From a checkpoint of a small audio frame classifier: norm rmsnorm.
Rows from expert 3 of block 3, named by matrix and row number. Rows with one number belong to one neuron. Each number is 128 + 24 x the weight over the matrix's rms, rounded and kept within 0 to 255. All counts start at 0. Numbers have three digits each.
# up: expert up (model.blocks.3.mlp.up, 8x160x160), inputs 0-79
# down: expert down (model.blocks.3.mlp.down, 8x160x160, transposed), outputs 0-79
up.112:140126151121119115134153095131146113108120118185137119111117138146144143105096112137098125109146134111133130106119129133132099116137177166169170122094090173146123144121156118116105159135123092127133089126072114143115142143106131134147105126
down.112:157152157126087124123133112137136143097149131128146130122101139127083140110125172127143108125146142085093105150165105147123147144127120117124127144172121147091163161106123164154172118110119119120127109130091124137106106130164167121118150156
up.113:138115135148118104121126143141159132136134136173100137091103120119153126113110113129111166159117124144101111117127144121135115099143104104123125106130123112129139127138120122136113146129124120164088131113063156138116135141102149146125118090
down.113:125153157160124090119143122086097120150121123097114153155121120143133140125113153120145136131152189152109085117095134133155133119132121129140086149141125094107158138155125135159142160138126147122151119137127122107085106145130130130119125166
up.114:127136114112149144120133110112153113129138112135099096116135146124133148159117092148103106092122132102122131132137116110112120107116143169123136121135115163121134147093088158141125127147111133140089117159158147092132143139122146139139183119
down.114:124125141127143133145096129092118152107177141118121156110138099149136103152091164106124113135118119096144148146103098138138098131150118133168109135136122142099131120142113116114146141137125140167119100105124122135123145114113134166153096137
up.115:147182122139119120152166108117147143179157108149125079124116095171171139146108123130122106124125126151144104117133135109118126133124142106137146113068081120166071103107141121146119104161171129137078135135119121085151136148147151108109118140
down.115:078118095144113133128124123131112145127143105125167085127090124149132140141141117124115127125103140151153113143137124147116145096138128105132123138125142126077121108149117129088116128162108112106122153114111127141121132118152104159149121121
up.116:130149132135159141125126129106145077127104108131120089145110115128139162087127124132121164114112106178141119121152103121173140146142146113130140157135122135149138132129120133119130103142090108107115125146078144087157086147115105101161123086
down.116:095137132111146103135124130119157133129168125115094115111119163121138159130119139120196175159093148156124146081128136148127094082114082142105167173084121134118134136164121091131122120191132128175113143145107121131151083173097106141124162126
up.117:147124163075158145125128163115121144108129131166116140109111113118128109105100130137107148117140126131128121122114180089153127138175127157123107135119124152132117153109130137128160129151137114091116083134132131149127125125126121114111079133
down.117:140153137118143148108105132097169108103161134134141141137146135139128081119126179129144119159167123135101123127125115127131156135116107129127093138121148152156144129150125103152122130131134132126112134137139144124130127106119128134116136139
up.118:107095086114187086125134115116120066180082153152102128134092130109137150049097152128099185130089082171150065100103109090168168081139112125137133128074142113166133152139135082157062101175052122116142143191074144118166110173123120092128125108
down.118:150109076148125124210121114119161129173171124094082106167081163167145130119132127124135137113130119204173102096161138147169130135116091120182169175081145065106145099172095123148135101180157172111129145115072160102147124136073147086099155145
up.119:139155120164170052114128109126162136150113151167123102094053169128182131116097113173125161151086132158156122096122138123133109121155131117075139128069140098167092132120174156124106101153137113131126133105097161131182144105162124152136124086
down.119:094178058166126145138137146124179156135161125112163101138055178116158129156191115139100144090123156153145104105120104127073112134160088142124171185078134100057144050140166120055131106146159112109111125108139140105087142176125086135131147131
up.120:133088108137131114137110189116102142127086127168101140117111184098143143131112120126129150163128145127148141096132146096120132103152139163119111110121121140105095155136143126104142125178125081106109128152124143125167129169134129138149129106
down.120:152137155131113139138143120132120097112165133130123133107158135156114103132135120128105127182125133131127129116129118141126132131085121127116106103116126151135140173107098134168150118126136167125111144138128064173123178145120133117168124143
up.121:131084136144098146124133090119116085155126121128086101129137139148168130135112130136128106124121090144129130138139127096132162155085134108100124103110127148105116137111079126147123085100142136138108109155129144108115120159114120136127151111
down.121:158126140116173119113124141080121154141141100163127104114126114126083117111108149129128113111089126087135143120113101165104121119126155137077138074099096140140129112130073115157120154141118112132131103092170119118112126123169093133098167146
up.122:139094165126153168144085121102094140138081085146109154108138127171125131106116128179125100136124072141122102134127117096163119119115165131126112116118109150130093142080132145095169140100100125135117083151078173139127127101121152131193117128
down.122:122152173150158118130181118101122146125113110106137143066127144116105107102115149115128090124138116098146141116171123127136154144125130118094144118147116176138131088102123156141129144138150138158150117137104157115063130143161092163144161139
up.123:130139136119131154160146113112096106153137146140084129118161115178111146164116156107119099125084141125070099161167093077116136137112115117123096106134097187129150146109067137175131143091125125093135103152145163173110153086117116125174135159
down.123:120114135130114138098148160124170131098162106066139117183134131160114138108121119135165144136126114136115178058147112144145100080143162166108130150115104142163104049112134132109152141147152165165120171114126089118144164143164146153082158129
up.124:101143122181084180122136126098118152154104089140096100115099184134091148101133150159120045104132098106156103139125090113147196151071152111096136109169111200129093054085120153115146174110187149147103150140114129139073128177157136158148090125
down.124:102132106170105144142162135091106115189110137165139093152112145103110142131137145163126116128108166142131126086131104125116170103137157102096127069159081179173104064089062172142137137087155112191119138166179151078044145140214121212146118075
up.125:168178144144155090096149139119166151157116150157116104076068170048139181142115125173140147117083150108145124106146155132127083161138126130081122119039111103141102077128167125121139125182146140101091140138149131105144157089157145141150163087
down.125:084144069211120122124135155127192171175114112168166116130126140143106152128155129188106162120129166147182134120142077168115117137138114103109144127091118126084109037089144093110159109137169110150123142122148136129067152137126096176115142135
up.126:132098128117155096119109143109151050153100138142109125121075123164116131077128145102119185164161113178111074088115139126170142116117099118163144147089071108117116129121129152149126098207113103160122109124129158099144133136105152099137163120
down.126:108126122139128106155118116116117094137144142107130177136114154114112166109103124169136171146134117164151126110131091126141119149143118130142127175132104080105141133149155129113146092149126121126097129110135135132136094149097152111099118116
up.127:171151137112146153138121148105130116155136088173113114106122135141112088131082123114114128137126110133130115112147148085149168112145106121137095133119109139151131136115123105162121122108130129157143127151127154158136116136121122135136127127
down.127:138145121117151140135120149126123140105169088139134145116046169123121153113135138115118155113136104132132140111122121143104109116135134105144146139148147104131128112117138098124113156117133160116125156109120086092131124123136103119127123146
up.128:171125122135108098161100119143156101136094119156121141156125141123105123138137112117135184164130115199103147137137102104127156107125139118126092136135133104128140155163130142127108090151115143138118145147126134155126102100100112118121130054
down.128:140124166117154068159105151129152148134107130120128156160167081114145159133126140137164094117147101108101117085159163133180146112162138137161094122179115153142189115109116155123147127109119163137134128152082170093091098138142116141126132157